From a checkpoint of a small sound classifier.
Model: arch tc_resnet, norm batchnorm, activation elu.
Data: 26041 training examples, 149.9 epochs.
Rows from block 5, named by matrix and row number. Rows with one number belong to one channel. Each number is 128 + 24 x the weight over the matrix's rms, rounded and kept within 0 to 255. All counts start at 0. Numbers have three digits each.
# convs0: first width-9 conv (model.blocks.5.convs.0.weight, 128x128x9), inputs 102-107, a 9 kernel for each
# convs1: second width-9 conv (model.blocks.5.convs.1.weight, 128x128x9, transposed), outputs 102-107, a 9 kernel for each
convs0.37:099104132125112145174159132115166146149137083094126109092126117167131101095156165179112162112137132106160128143121148133123130141123147123119123100121136097142147
convs1.37:143100126113128113142119153094116090095149120157126113112116110127117135125183153100151118157140134129086121122128107170140181158113142163154116158142087117148095
convs0.38:137117128106091119127094128098114109107118169195165163115159150137134148133145091086086129089195143146179159135168115122154118180103094088102139120146166133129101
convs1.38:119106144112111105141147191174148131080068087082172118082120089120144116094149085092185136115162082120118083149139126155129108167120099150126175109124132129122085
convs0.39:143138157164121112129132168136148156147119105128159171145151149121123130130108097137136130115156160153154172159134144128112086110131117123119085146119140143159147
convs1.39:112088111102119109134102081173155147136118139112138120131139117102107109137104090087107116135119149134121160110128115134145133120146142134152143162152123119141128
convs0.40:137128108127138165167170158114081099100127190159158153108171154149139114130085134147136131087072150153166195136123133122112111103147122126157171176168141152141136
convs1.40:085067061092132147128112103111111141138130116100073075118132114122140168142135130128082077116132136145094118124143162109145132140106137129101098096118138093069045
convs0.41:049054062079094088085126137116107106110116120117134129113124129119143122119084107139114095101107092123153128134116136133129133115097137112083118130139121119124112
convs1.41:131123143133120116121090072139137128120115115115113129124128110131157125116120141132154162160146122122134131148140134119113123122142126141103124126089105129107100
convs0.42:115122117143182152181117096136141135142151144116137155152146155140085135135114091122143133144102143148088125118149124144156113119125100129142151130134124142131109
convs1.42:102114093107101125071094115155157104131138164134115121134137147112119137162137134128102107118137122095130135121089122112113141192120157111116175173117129157123145
convs0.43:113127133116125130105115156122099101129117104139129138137121110116148149135128140148149115137129140123072085115115139166166151105104103145184179144097089100074112
convs1.43:106117131141137130130113114130124153145150155125121108120112128152143177164188196131142192096102085087133124106136110118138117129145131134097127133125146143172121
convs0.44:142134134127123114120123135114116123169168172146120110132085148155101132111150143133126114195079175132130166114101162088148128078147084102129124201130157140147144
convs1.44:150161159132125120140171130121138133130131112111096079126118105115140131158131141127104127152113144138096123134124172143128164121100147102136112137128144158132137
convs0.45:190183164130093119139126121121138102132148119103108097149119116142091151112130105106124124147120145138115123124094128118107114112126188195131150157135110140165154
convs1.45:136128103089098093108118142116113148144145150122096111168137123098096110125102092094077100124115119133133142149111105136108136148148121144153133137116101117102115
convs0.46:116109092106116143142146119165140128101100132107118143124086141133146142142122121125153140135165171126129117147132142112109154115148147156145138169115134112117133
convs1.46:095095114117133109110142121130100087102113136153132119108116106128140117118093126171117082133114143160117114137122134104085140150117121132121133129104131100065140
convs0.47:156156129133163128129147147177161194161143167142095101138137131103112108132133140109130079080101094099156135127146126122124116126139137184150150158148109114089081
convs1.47:136145148142136141130133136129132113142170144134126118182134115133099082080090120107114142160133119138142157113159131113096128133127138132123141165133124132149118
convs0.48:111136165147114122096129148137136135134080092112150182140100145114064150139111135134122124070098147109141159160161146104155136113139134127110107129107181115169158
convs1.48:143141134099131102107116115132109096099110099122138132107108111139079099141104118101137117156095111139116151126116142139122149116137193080148138164130097120065136
convs0.49:106117147142148147128121079139116115103106119135134113126133149128157141104125133119123158140102118119117110147157105138116133106136115121162204135089142112092148
convs1.49:147104139126083092133157137157174093143133125158138162156156151108149133144128038184156130094128140144181128139154085152115132143129132180127134142125146110129133
convs0.50:118126110125136117112111116148142128121124132097117119131131086128086151147135140127111112117108126126114139122083078117140098137103112107138130123160141181141158
convs1.50:108124101092099123111120130083102111140125147100114076095141129128156098108083069081161099161119106138101156145065165078105108097108139114154155151153134155105143
convs0.51:071094108100100155123122134137141144112118124090085129117127118148101101105096095160118132175109073120113094098153161107103150107118098143154092102071144139128155
convs1.51:142141117120118100115107155145120114127089114122104093147133117123110157148141128161106131155146161151161151116097120154125174105144125136118110166155150150131107
convs0.52:154161149113108140140144135134082103069096091109099112092115159158131131182137099166122163128145137120140121112158137127128114152137091104106108086161114124115110
convs1.52:128127102107111098106130144118133119101118085108130141139118105140135136137161124114114103151097128163168106133089143114120110108103096103111154132140125087151135
convs0.53:096126165153138136089116110119122084099146120130140129147122151105145141105135101123150163122166127149180116116134129165127109148136135068095119144144152099140115
convs1.53:146130112118105135114114153114108100083106063061118113157126104139127135141139094052159094114182072163168071162144098134131116105124088116113110140129103155146046
convs0.54:109093096102130098089143134135116106117150130113151181108135133071128177123094171091166143077135162131083134147157116128140124113159135099064148151116108095149131
convs1.54:143141148106075120142107172101118065098068160114136135128174149123124090202078107117124087136104082178156210106108138166101115086146137128134121162150151136119140
convs0.55:104092104120108088110124127113107106080084130169197149118107112135121138127128137156145154120130129139147140125131109148108110109116090136140093133124149151108115
convs1.55:122102092084070080101118133113165158148122136133121146060115140146143114092131082101122098091112110110104159140145152124096108116119123158140146149144124092098105
convs0.56:103142125118101103105147166094095115118120169178107087148172100155155161071124148130128077140159098174169128117138127136073150164101135135119128119124116137123122
convs1.56:115129114116115107126107167093109097127145141116133135088114112097130152160134114105121136059129120095184123153139103165155137124132107132169138136128103159143127
convs0.57:146136137121114121145104128127130094104136177179143102158165110160117096112145131135136138136115121169123144130095129130122123141103117066118106162150155146116082
convs1.57:116113121108093100125118129129115125113101120095118158084135112115120143133121134128142131116111095117131148107142121130120159133116110152137096084123121071147121
convs0.58:072107125137115107097074117106136151115081129107101172153136151158103105160117100150052147158077087156096086106161129099144180100089198123136157104121141111068132
convs1.58:130094143128112122132127141166147134146109140156129154137119111130126124114126124194084134101072132109152167117142132082139145090140144083120155120137163149126155
convs0.59:127136141150136134122125125116132128138141145161181176143137120135133152163154123135115138124128119127131125134127117137119146153127119117121125127123141136118124
convs1.59:126131135148150156152138138142148136127112116106108108120118134140115115086091062092102112133139135138131101131140140149127103097114119124098108118136161150128109
convs0.60:124126124163115112107146124116140142158166191179167123128107104130124169086091115115083121104146140129151140088127125124137115098131105167140137176140141129141125
convs1.60:142130132123142130142111101121149140142103085079118114119128134138140142154132128127150138157149127138127142186176156137138123111097133078123123116136148150119136
convs0.61:114124097106113137163146120139104119123131106115126091124093109096139151168179159102138156107155167165135107091120141154148100106130124094125130103141150131157084
convs1.61:106114130136119128152142143128119156122145151111151139117121134140123111100145162141118118118141118117120109164151145157149120138117131170132108122156080111146119
convs0.62:096108128117125131145118107081097123159155138122124120116139126118094150127123124157125154164150132107080112139162147130141104108090145158123175170128099134095096
convs1.62:111077120115092088124156147167137124126091129099127114133166154156130114138105127135119092085118135153137168148103122166150204153143110138159197177117137128109151
convs0.63:134118140170139118144106114091109103124170181157089106142117153080100112110132091158113156141154110149090140107091126106151153121113157134108106162113145143120105
convs1.63:154153133100107116099132159123113116114117096093101136133128123107131176143119141155165126143098119139124118125179146131143111113149148128138139139108139158157132
convs0.64:095081089109121120119127153113120112094103111107132143154136129114113129105134100147131155096136169139154155116135122133150104137139126125148162113108130111143162
convs1.64:100106111122124133156161186134142146138148152137122130105142138121152161134111096133148119120113106104102124131155142141129117118132125159136108096108122122109119
convs0.65:122104151162152118118110145151139167124137112093120124147160095173117168133114113156116120150115147072103135144126161080095147120190124131145169180121118148108130
convs1.65:148118172142126113140121138153150154139088090137114112095104187122145168174155165149141119173081123123124185122109154075163101145115150142117144153100139158115115
convs0.66:140101078077139169135103103133130106137157084089164160115113147127117119132155148151117123117125158129140148139124174175136112118141131120077149140109176132100177
convs1.66:098055110134130120165137122120182134163131128126084122101138152154124123098121109142119121111111123102088120190174163149120125122132129072117117131083162175148141
convs0.67:115109136120158129136145129126126141145182161180176164113132136135165115128099105110151118126112100129145065135154102150130134121116128107073124116199133150132161
convs1.67:107118104111100098082102102157140139132120095077073087097142115106106116109153125103117126120181135130156109147128134120131124145140127111102115126142145127170157
convs0.68:092109131117103135153153156101092120134145147153170185151125089109130118099122137157177129137068116123081111121131103126123149125130132080095074085105142235187166
convs1.68:092096130132106121105107124123115153130124124130132121112130119085094124156148128110109139148140100113162179117140109098118114145147155164145138121117147116157143
convs0.69:106134117128098091108092117112128149153127146139130106104075153175145130161119125118092199178113132132136099120136138153154112144147139170115091122151200148094112
convs1.69:143135121097141135115139178142159142124127103125127158148135116121125149116083107118112110151131163159138133109131115119135126107128116126129116137104132104119129
convs0.70:171151152139112114105101143141132105070117126127141177117117162131136153148129168166072171141113159159143132118123110114135152076130122130082118145078186142120147
convs1.70:115109128104127124104126149117120126136115120101098102111130088114131121133100087117112103137096102155119128068127122116113152126145144153105161156085112161100153
convs0.71:152123129144125124128133127131114138140138159137141110132189077107071131080121159083108123147102145089129112091160155155101092083131105165129111134133112177120108
convs1.71:095156135140122141129133135131149119153143164134107124129121097101112136114137127172158126156133137075115160149142119116120140119090091119116094121112150150158159
convs0.72:142113122128125097073141135160140148143119146129112119093089130114132131137113141174102109099099137119141192122163127116121159159164113122105151149160139130155103
convs1.72:112117145169144142138129100123123106155106113059095123115156135118154127129140157152157122126131156116155160138182115136143141125136142146155120067168159133107106
convs0.73:132133135103129119104068072121131142165117085128108074174117131125122115139121116167174089130166061122169089109092134148108112168096145167113141144112090147159117
convs1.73:134162132098141147137135156124130145097122158124132131119089098137150139124168154052130148106130074138150104146124116160133117181130071129129099149148130107117134
convs0.74:130117097101122112113128144148176184175103106083097153113146123136143132129123116119158168160100131139104133136160141119120097104128143167137122106102104101124119
convs1.74:176172123132128146130126129133119091117140147131152154124172119119133177196135121164146146097108137138158179081130070125186138163137138135125154148134130106159140
convs0.75:118144137160141126114121128154140118136126119127163203128074079084165142123185157059141123127154130132081169135139132116144116155100146128118140115144145123154158
convs1.75:132089103098097127131103119151107133063055086095095106068131138142110077099152130111142142102157140107146148165119119151118137146133128154126117176145114139116063
convs0.76:108137147147128121120116115162111108112127144142147140114114112141148136116101088140146135141145157151114109114146145140133128122149168139162130128124136152141148
convs1.76:082087074059080129163183197109135156182144144135133128150128131134132155167146088115126139143130147136126140116109095108094107111127109196156131113111132133137172
convs0.77:173124149129145127115126119075123176152116111131141137075122160133124135125145146114130150080157140133172143163148154145128109148118144164121158142109133148154111
convs1.77:127154106104067098096112124130174118096097096103134140099134077139156145111155157098106124097160112122161184124132112121104091120126124097110095123090104089071144
convs0.78:159128127120093136159168152089044116181213194127143178143128111128166113158110121069169143137149131115130117146152116175126115125120133142144182148147159153141131
convs1.78:125157139128131148122099147144108096128145120104064115100112144089137163139141108132186161118146144139135147090151159127122125113097119201096103125079124174146164
convs0.79:102142130097108143143133112120132155118111149162156123117085124135136108152112162103107134129112128125107118135097172159140130138149103111120142132126157183161053
convs1.79:132147157130095114125128133186122120160141118095122114153128113159144089169149172146091127201119129113084159138156093130149154115100113115177170137102138101144109
convs0.80:106083112111126137137159159132131120147131125135131141144146183111060069086136139105114128089160121131137101081108152122137086155144162154102122117152171098143105
convs1.80:132143175148129123143119112109076070092135121161155141120134137069104145183145122142169139107131148161161165122103122122118126168156099113156139125147090118107123
convs0.81:136168167144152178125144155101119129125147169134098103158134142154126125089125093154124183138155122110078087132090129129114127124124129112133122127097124114096137
convs1.81:126111112123138125119122114103143145180160135154111105142111126154159134127112106137142125113142133124114101150149140130126136130173137147136116124140179155126151
convs0.82:125116106114136128128132123092052049054100155170148148124123136159143143118124102137096119136150152154200183131115123140144121101135128137120093111131139140132175
convs1.82:074105093108122145154156146109100082103112088129133130143153129166151130109104100117108083114101140149138132156126135131130127135121163141152131141091112127103097
convs0.83:105092079119146157146131115142149099098103088103110098169114155118135146102132127136114121139114137144127083136135099124183140119111154086130129145127128150121149
convs1.83:105128130136139121151159150159153166133150131146134130092117107116107120115136124130132130141103072121141168124115107107118144108124119131156153138131148115123116
convs0.84:077129126112091083088108130118109174138064121188182163141121091160168165145139133151202098136161137135146125122126103169107111147123104105141112103186123136141133
convs1.84:173149145110133103127133159127147146147101114105085148108070120125172122153103159120133145146133193094147129125171143178168134167148116093138122126162155090126096
convs0.85:126129102106122125150160185172164178132109103116087092138091132074130078091123118135120154137144166099128116085118091132107140127112167111148129123132121134124137
convs1.85:100127105113112118094113097051125066125179141187117157136150140126120145161110175085126117104085137139180168095152093126140154108157071162132182102153142136143136
convs0.86:100120149109096103126119142110168184151120088129168151100082094149165117105148118175170078178192085104130129149115144155129183145129093125156148107138125113126168
convs1.86:119131096148156138140163115137142157125117107128145107147108103125155123105124166145141165122113140121130115161145093084122164131143161155141099112113140089119113
convs0.87:134133127126126090127111112133156139146087127112110109110161120110149112122151146076177085124126100174095124143111054179075102145094181102112126090148070118159092
convs1.87:099117110163173133099170153143115084106157137112151129122150136109095148108155155105092162039129152112187099119133136121157116169133127156136178133153142114110158
convs0.88:107140141147146140143116113123142156146135144122108124128109101090117138122106096065063099117120165155156142157104118132127143126113117121142152194137115146113106
convs1.88:124160154143126122115131141144177174139139133128124145153147150151138141154140138156127151160118130130137129135150141146149159163143103121100095110135148107122129
convs0.89:156122152142133136110118131148114109119127141153148138142116115134116111103100117157153162122108128116124120118107140107114094105139128118132173179180159036083118
convs1.89:090107125134128111122103138167169139121119076079101116119098084119107131131122142133086125162143131128103125170125138141108137109118103095106100138149094119126145
convs0.90:148189139119141129138150145159142107108102119126144168093128152156135145131139108158153119095104105126142130122138123119122131134141125134140126125163139159167148
convs1.90:110115096089098094097102122139118096069108126146146113132135134127132147135119111135134133114145163163177124137132124114123106127153140147121108134132124148130099