A small sound classifier, trained from scratch.
Model: 14.5M parameters, depths [6, 6, 6].
Training: muon at rate 0.005, 30500 steps, held-out accuracy 97%.
Data: trained on short read English sentences (LibriTTS-R), 26041 training examples, 149.9 epochs.
Rows from block 15 of a small sound classifier, named by matrix and row number. Rows with one number belong to one channel. Each number is 200 + 40 x the weight over its row's rms, rounded and kept within 0 to 999. All counts start at 0. After the name is the row's rms in percent of the matrix's.
After each channel's rows are labels from the 100 clips, of 14976, where the channel reaches its highest value: "responds to" is what is common among them. Only what is clearly more common there than usual is listed. The data: short read English sentences (LibriTTS-R). In brackets: how many of the 100, against the usual share in percent.
# convs0: first width-9 conv (model.blocks.15.convs.0.weight, 288x288x9, each kernel summed), inputs 144-287
# convs1: second width-9 conv (model.blocks.15.convs.1.weight, 288x288x9, transposed, each kernel summed), outputs 144-287

convs0.86,082,223,245,145,138,194,243,215,231,164,184,190,124,175,200,230,153,183,190,220,226,154,212,239,169,216,188,251,252,194,230,232,173,201,238,222,206,204,200,161,164,170,93,236,183,177,192,219,233,231,234,252,261,249,169,148,188,133,209,230,160,233,194,255,206,195,230,232,185,178,177,245,189,191,203,96,196,284,211,177,210,269,176,216,189,242,258,247,233,235,170,169,153,234,268,211,204,162,160,229,236,223,168,139,245,223,142,209,197,257,168,155,171,151,190,98,151,194,187,258,212,243,247,256,178,127,178,245,172,160,147,167,152,222,202,188,212,255,244,268,192,140,259,282,183
convs1.86,078,175,146,165,245,162,211,154,149,217,188,226,218,173,202,188,153,206,174,226,215,216,127,145,163,223,220,181,205,238,238,215,175,209,174,203,213,239,176,225,233,184,236,206,270,243,283,113,180,206,113,181,186,205,180,256,228,222,162,180,235,215,239,144,226,273,187,136,293,154,206,203,241,255,222,147,245,177,203,251,173,143,228,248,241,282,157,178,192,174,214,125,139,199,183,278,207,224,232,231,195,225,216,267,225,233,172,214,110,203,250,245,225,207,190,136,221,213,152,214,208,167,168,60,213,221,226,147,181,220,224,212,181,237,172,267,145,100,170,222,214,130,105,160,230
responds to: voice: female (99 vs 54)

convs0.33,122,173,244,162,202,189,197,219,232,199,242,183,183,259,135,192,259,173,256,204,195,264,207,257,218,262,263,219,201,224,260,183,191,279,192,202,236,217,225,205,191,212,303,200,230,208,227,212,234,200,236,217,279,195,173,249,169,222,208,324,205,180,242,263,150,270,177,159,201,222,110,192,204,170,226,178,223,234,249,222,201,222,273,207,259,181,241,165,174,295,203,229,247,181,174,262,200,199,164,248,221,212,176,201,261,225,234,203,206,170,177,256,240,236,172,255,187,203,183,213,246,124,187,236,198,242,208,253,124,279,215,251,285,336,149,181,253,152,238,235,203,231,206,249,185
convs1.33,120,226,144,232,229,203,146,203,131,226,214,190,200,133,231,254,161,216,178,213,161,142,247,182,183,215,156,197,209,189,261,200,195,205,205,296,230,201,213,184,189,193,175,207,180,165,194,197,200,209,202,164,144,164,233,243,177,185,207,157,214,149,201,259,206,172,205,242,188,232,105,166,252,249,202,211,154,189,190,248,187,219,139,159,233,201,210,155,263,156,207,160,152,181,232,192,176,238,170,179,260,152,207,246,228,165,114,174,196,212,208,162,208,185,237,325,167,209,199,159,153,253,172,223,193,183,180,154,54,155,217,173,189,150,148,237,206,183,200,178,103,188,161,172,222
responds to: voice: male (86 vs 46)

convs0.11,088,173,172,270,207,156,121,216,203,230,195,185,167,208,161,221,138,149,140,214,165,181,245,190,191,207,226,219,188,156,206,114,258,91,208,225,178,167,219,165,166,150,163,183,168,184,193,235,241,240,215,168,187,253,200,163,224,264,120,158,138,233,159,203,212,219,268,154,155,158,262,195,158,243,188,211,269,185,124,220,213,128,239,166,196,120,202,184,183,294,146,224,139,162,171,215,181,196,215,150,142,228,191,137,281,273,213,181,173,187,173,234,153,153,182,210,133,195,215,184,220,239,244,260,240,238,215,155,166,196,168,154,132,182,211,217,175,192,223,183,257,157,228,192,147
convs1.11,077,142,170,209,239,169,299,188,179,196,160,274,222,255,184,233,256,183,133,182,177,235,161,206,166,148,213,233,190,231,229,223,153,286,185,158,288,213,177,239,182,220,255,239,268,254,253,138,152,186,94,202,291,225,179,195,175,196,197,191,295,268,194,110,236,130,193,256,208,212,113,207,201,164,206,202,167,210,223,232,190,214,215,194,244,212,141,209,233,190,240,139,283,185,199,149,190,208,113,280,179,222,203,229,127,158,218,236,216,205,210,168,210,223,238,207,133,240,178,219,138,190,158,110,219,178,195,198,177,178,217,178,179,205,168,182,195,286,157,203,156,259,174,163,194
responds to: voice: female (100 vs 54)

convs0.239,117,225,228,75,199,160,254,220,204,175,203,190,200,237,204,185,173,169,210,189,227,242,259,197,179,149,185,205,215,224,166,179,229,220,215,117,214,223,197,178,190,159,161,140,135,205,174,215,182,228,236,100,217,221,198,251,179,162,204,170,183,165,172,173,237,222,196,238,244,172,86,197,206,216,139,242,204,228,190,134,192,236,156,176,170,217,244,284,215,172,248,267,232,199,136,178,150,168,217,167,171,180,151,177,221,176,240,189,229,218,146,191,170,173,277,253,233,229,179,213,179,140,228,197,249,246,167,208,172,214,155,231,165,236,180,214,193,57,213,214,203,205,234,192,213
convs1.239,118,263,196,229,204,235,213,228,179,244,160,258,226,140,225,188,247,197,130,220,173,253,205,249,229,169,209,196,153,183,188,229,251,153,205,264,111,212,97,266,279,212,182,249,265,205,190,220,181,268,233,230,127,213,189,173,157,256,198,272,167,163,215,216,191,160,140,194,159,258,125,175,235,192,213,268,162,177,189,235,215,189,207,188,176,131,217,206,193,254,278,163,194,194,292,167,256,247,225,110,222,244,260,256,214,166,227,191,173,184,212,208,242,263,198,216,219,180,238,177,173,215,219,190,219,166,180,187,251,167,272,173,170,176,196,227,251,152,181,205,191,163,219,178,242
responds to: voice: male (98 vs 46)

convs0.72,074,215,235,164,209,183,210,165,190,84,154,216,218,194,243,256,226,249,204,189,191,178,141,145,201,282,152,188,177,128,189,201,116,205,211,281,154,233,226,208,249,201,141,210,311,182,251,199,187,260,219,215,160,242,220,178,206,188,190,114,176,221,205,211,213,200,145,222,195,153,120,203,278,300,185,228,251,201,123,191,211,231,183,191,119,218,167,297,209,230,205,263,172,242,188,192,143,174,168,146,236,147,226,166,165,201,177,164,183,249,195,153,176,171,122,225,149,219,150,214,157,266,163,161,160,202,162,263,195,252,264,167,211,233,233,218,191,287,222,198,227,200,214,154,181
convs1.72,079,149,238,161,191,222,160,198,237,258,203,183,122,202,244,177,165,195,246,244,207,216,206,218,219,152,219,199,205,306,215,202,260,224,169,153,201,160,161,226,144,183,220,205,195,233,286,225,234,198,155,196,248,192,182,129,170,240,205,195,206,221,183,188,164,198,226,195,202,228,175,170,231,194,258,94,163,159,179,191,219,186,206,189,177,237,211,187,182,160,197,217,216,241,169,172,245,212,195,259,214,172,257,235,180,219,267,234,150,188,231,186,194,230,229,257,219,173,269,133,162,198,214,199,204,210,185,169,200,168,161,229,100,151,255,177,216,170,228,189,211,206,182,183,211
responds to: voice: female (100 vs 54)

convs0.32,104,128,159,222,218,175,176,222,278,235,235,197,211,242,312,149,159,238,220,147,176,197,259,158,184,158,213,174,237,200,261,180,218,175,175,193,193,195,293,108,174,168,234,192,248,242,236,306,180,247,207,180,182,187,233,186,264,195,224,105,121,234,230,146,273,232,235,185,144,299,196,213,204,253,238,266,200,239,131,171,206,230,203,228,179,168,191,201,249,180,280,227,184,220,191,179,241,216,220,229,145,171,183,190,153,201,182,212,278,161,203,197,217,200,202,174,196,168,160,245,163,171,204,171,222,233,282,233,156,230,178,188,253,211,137,165,326,263,236,235,181,279,170,219,105
convs1.32,093,284,234,134,197,260,122,271,177,112,180,215,259,275,112,245,167,195,246,186,239,210,258,158,180,211,283,193,212,254,162,193,172,168,189,236,182,158,150,229,207,185,208,172,202,173,126,237,178,211,181,234,201,238,157,231,197,179,204,191,256,167,168,171,206,158,246,207,149,259,224,189,217,130,202,167,228,151,240,220,155,167,237,181,138,119,213,142,142,220,156,234,254,174,284,197,264,175,159,274,190,204,276,199,154,217,271,125,215,238,154,209,157,230,123,168,220,181,139,191,220,172,165,212,134,179,225,208,242,231,233,209,268,157,217,143,156,197,186,173,225,284,197,191,238
responds to: voice: male (81 vs 46)

convs0.257,080,234,223,221,176,204,181,214,283,199,254,277,219,206,265,220,219,214,161,178,167,247,220,239,220,219,191,227,246,222,246,188,221,272,221,192,222,252,161,197,231,180,229,221,224,234,204,145,163,192,289,233,206,217,226,229,201,206,209,272,171,188,235,167,190,165,233,222,212,167,215,183,250,183,199,156,218,222,187,240,249,183,240,154,163,241,176,240,206,256,203,253,261,212,249,252,237,148,289,201,228,132,191,222,145,165,209,208,198,167,236,208,259,237,160,145,228,212,207,231,250,206,175,285,227,213,243,244,199,198,225,232,247,256,181,238,202,137,229,223,226,251,200,252,209
convs1.257,077,117,251,119,146,205,188,194,164,184,177,206,201,148,252,194,182,197,279,223,247,116,77,198,159,194,162,195,228,273,142,186,201,122,191,180,89,182,280,233,230,154,235,191,210,182,179,188,179,236,188,211,189,236,199,222,230,182,218,162,251,228,200,203,183,280,229,137,114,195,178,209,195,202,216,139,151,169,189,165,197,175,216,198,119,141,248,211,159,206,156,204,161,169,194,189,213,202,199,210,201,153,253,187,195,195,249,183,241,254,172,207,187,156,162,227,173,225,192,196,143,205,170,212,188,169,210,176,160,174,139,189,140,238,228,217,226,36,200,181,213,229,198,147,246
responds to: voice: female (89 vs 54)

convs0.260,101,157,240,197,207,238,271,218,210,228,164,120,232,255,129,154,195,240,250,195,151,175,223,228,252,262,140,239,211,266,176,184,221,358,194,213,195,275,277,219,189,267,269,245,177,206,160,253,182,231,198,160,284,187,199,281,212,220,237,188,215,186,188,269,233,200,201,238,229,230,222,126,293,213,258,215,178,240,246,253,175,188,210,230,226,193,243,252,207,171,197,161,225,185,166,263,192,264,223,192,159,141,218,193,252,226,193,251,222,197,196,185,188,207,215,226,199,167,246,257,180,247,247,241,243,176,207,184,183,247,198,242,314,248,180,182,199,188,229,230,188,208,210,198,197
convs1.260,089,201,159,187,261,111,148,214,164,227,218,281,194,139,68,261,195,159,103,208,215,195,241,147,168,185,191,174,175,187,242,172,177,143,194,151,219,200,204,207,191,137,108,187,265,247,151,197,215,248,214,191,134,229,205,166,186,193,197,234,304,232,257,159,200,193,219,267,207,229,189,213,170,223,241,239,141,184,201,194,170,226,190,150,148,286,180,167,219,177,200,184,203,172,182,187,190,201,191,181,205,230,189,221,152,164,104,193,154,220,141,220,299,242,206,270,192,154,206,179,252,170,192,169,224,212,213,194,141,134,211,219,163,155,149,228,193,219,234,179,133,221,175,245,199
responds to: voice: male (84 vs 46)

convs0.272,104,260,238,216,190,252,154,284,143,206,158,222,185,230,170,264,216,197,188,216,234,222,213,240,219,150,204,184,156,214,145,99,174,210,198,305,239,207,237,201,220,280,210,220,275,187,159,199,112,193,271,228,156,169,146,251,197,242,175,180,239,110,170,127,248,179,291,265,198,193,225,196,227,290,187,209,185,207,250,207,193,232,199,186,232,181,220,193,229,245,207,183,191,224,208,191,267,190,230,252,252,189,156,190,257,133,187,179,189,231,154,273,206,248,181,170,144,162,225,146,238,231,211,198,142,102,225,212,204,226,205,228,192,189,151,220,233,232,216,190,259,119,188,236,174
convs1.272,107,123,129,204,241,103,225,189,214,123,283,168,155,186,240,245,209,155,211,206,235,167,128,191,179,208,238,179,278,191,189,234,230,206,187,184,205,210,186,168,218,168,155,133,224,201,285,170,203,250,121,243,262,191,185,202,208,127,206,156,193,199,280,215,151,200,225,156,294,182,187,223,186,210,213,98,189,216,139,170,195,224,178,165,230,170,220,170,225,223,92,248,219,147,199,209,185,159,238,309,230,172,187,173,154,261,202,233,241,231,184,194,209,202,167,228,277,219,232,212,222,185,231,209,269,206,214,179,134,273,194,157,205,293,218,203,139,193,193,214,187,214,192,246,192
responds to: voice: female (100 vs 54)

convs0.21,092,230,228,212,180,160,228,228,179,132,156,251,181,172,224,199,205,223,177,188,241,180,189,222,157,177,259,188,180,203,157,121,243,182,162,181,212,320,194,217,229,185,79,240,156,219,211,192,258,203,267,259,193,242,151,224,223,174,190,186,137,245,213,157,170,196,167,188,187,197,266,213,278,246,181,172,145,225,191,175,175,211,252,201,184,172,224,227,234,277,160,171,163,182,194,225,219,224,236,217,135,229,195,223,199,218,202,204,201,241,246,227,222,245,210,199,191,237,242,291,265,246,245,188,239,198,203,286,127,203,149,214,181,146,205,181,215,282,208,206,241,156,194,191,256
convs1.21,086,133,152,128,195,194,206,226,227,253,261,236,171,167,265,229,221,186,244,228,158,229,214,232,238,170,149,243,206,235,233,307,164,182,215,105,140,120,226,219,198,209,267,187,204,190,238,238,245,212,149,196,206,213,269,200,224,183,226,187,169,197,243,207,215,191,205,186,168,224,141,169,258,201,227,108,179,157,193,216,223,215,194,210,234,134,165,154,88,164,133,221,240,248,264,211,198,249,191,204,236,191,207,230,204,256,193,191,190,117,257,153,221,221,157,232,215,255,223,202,129,202,218,220,238,237,210,147,173,216,194,191,189,241,190,206,257,131,190,171,133,130,184,176,209
responds to: voice: female (94 vs 54)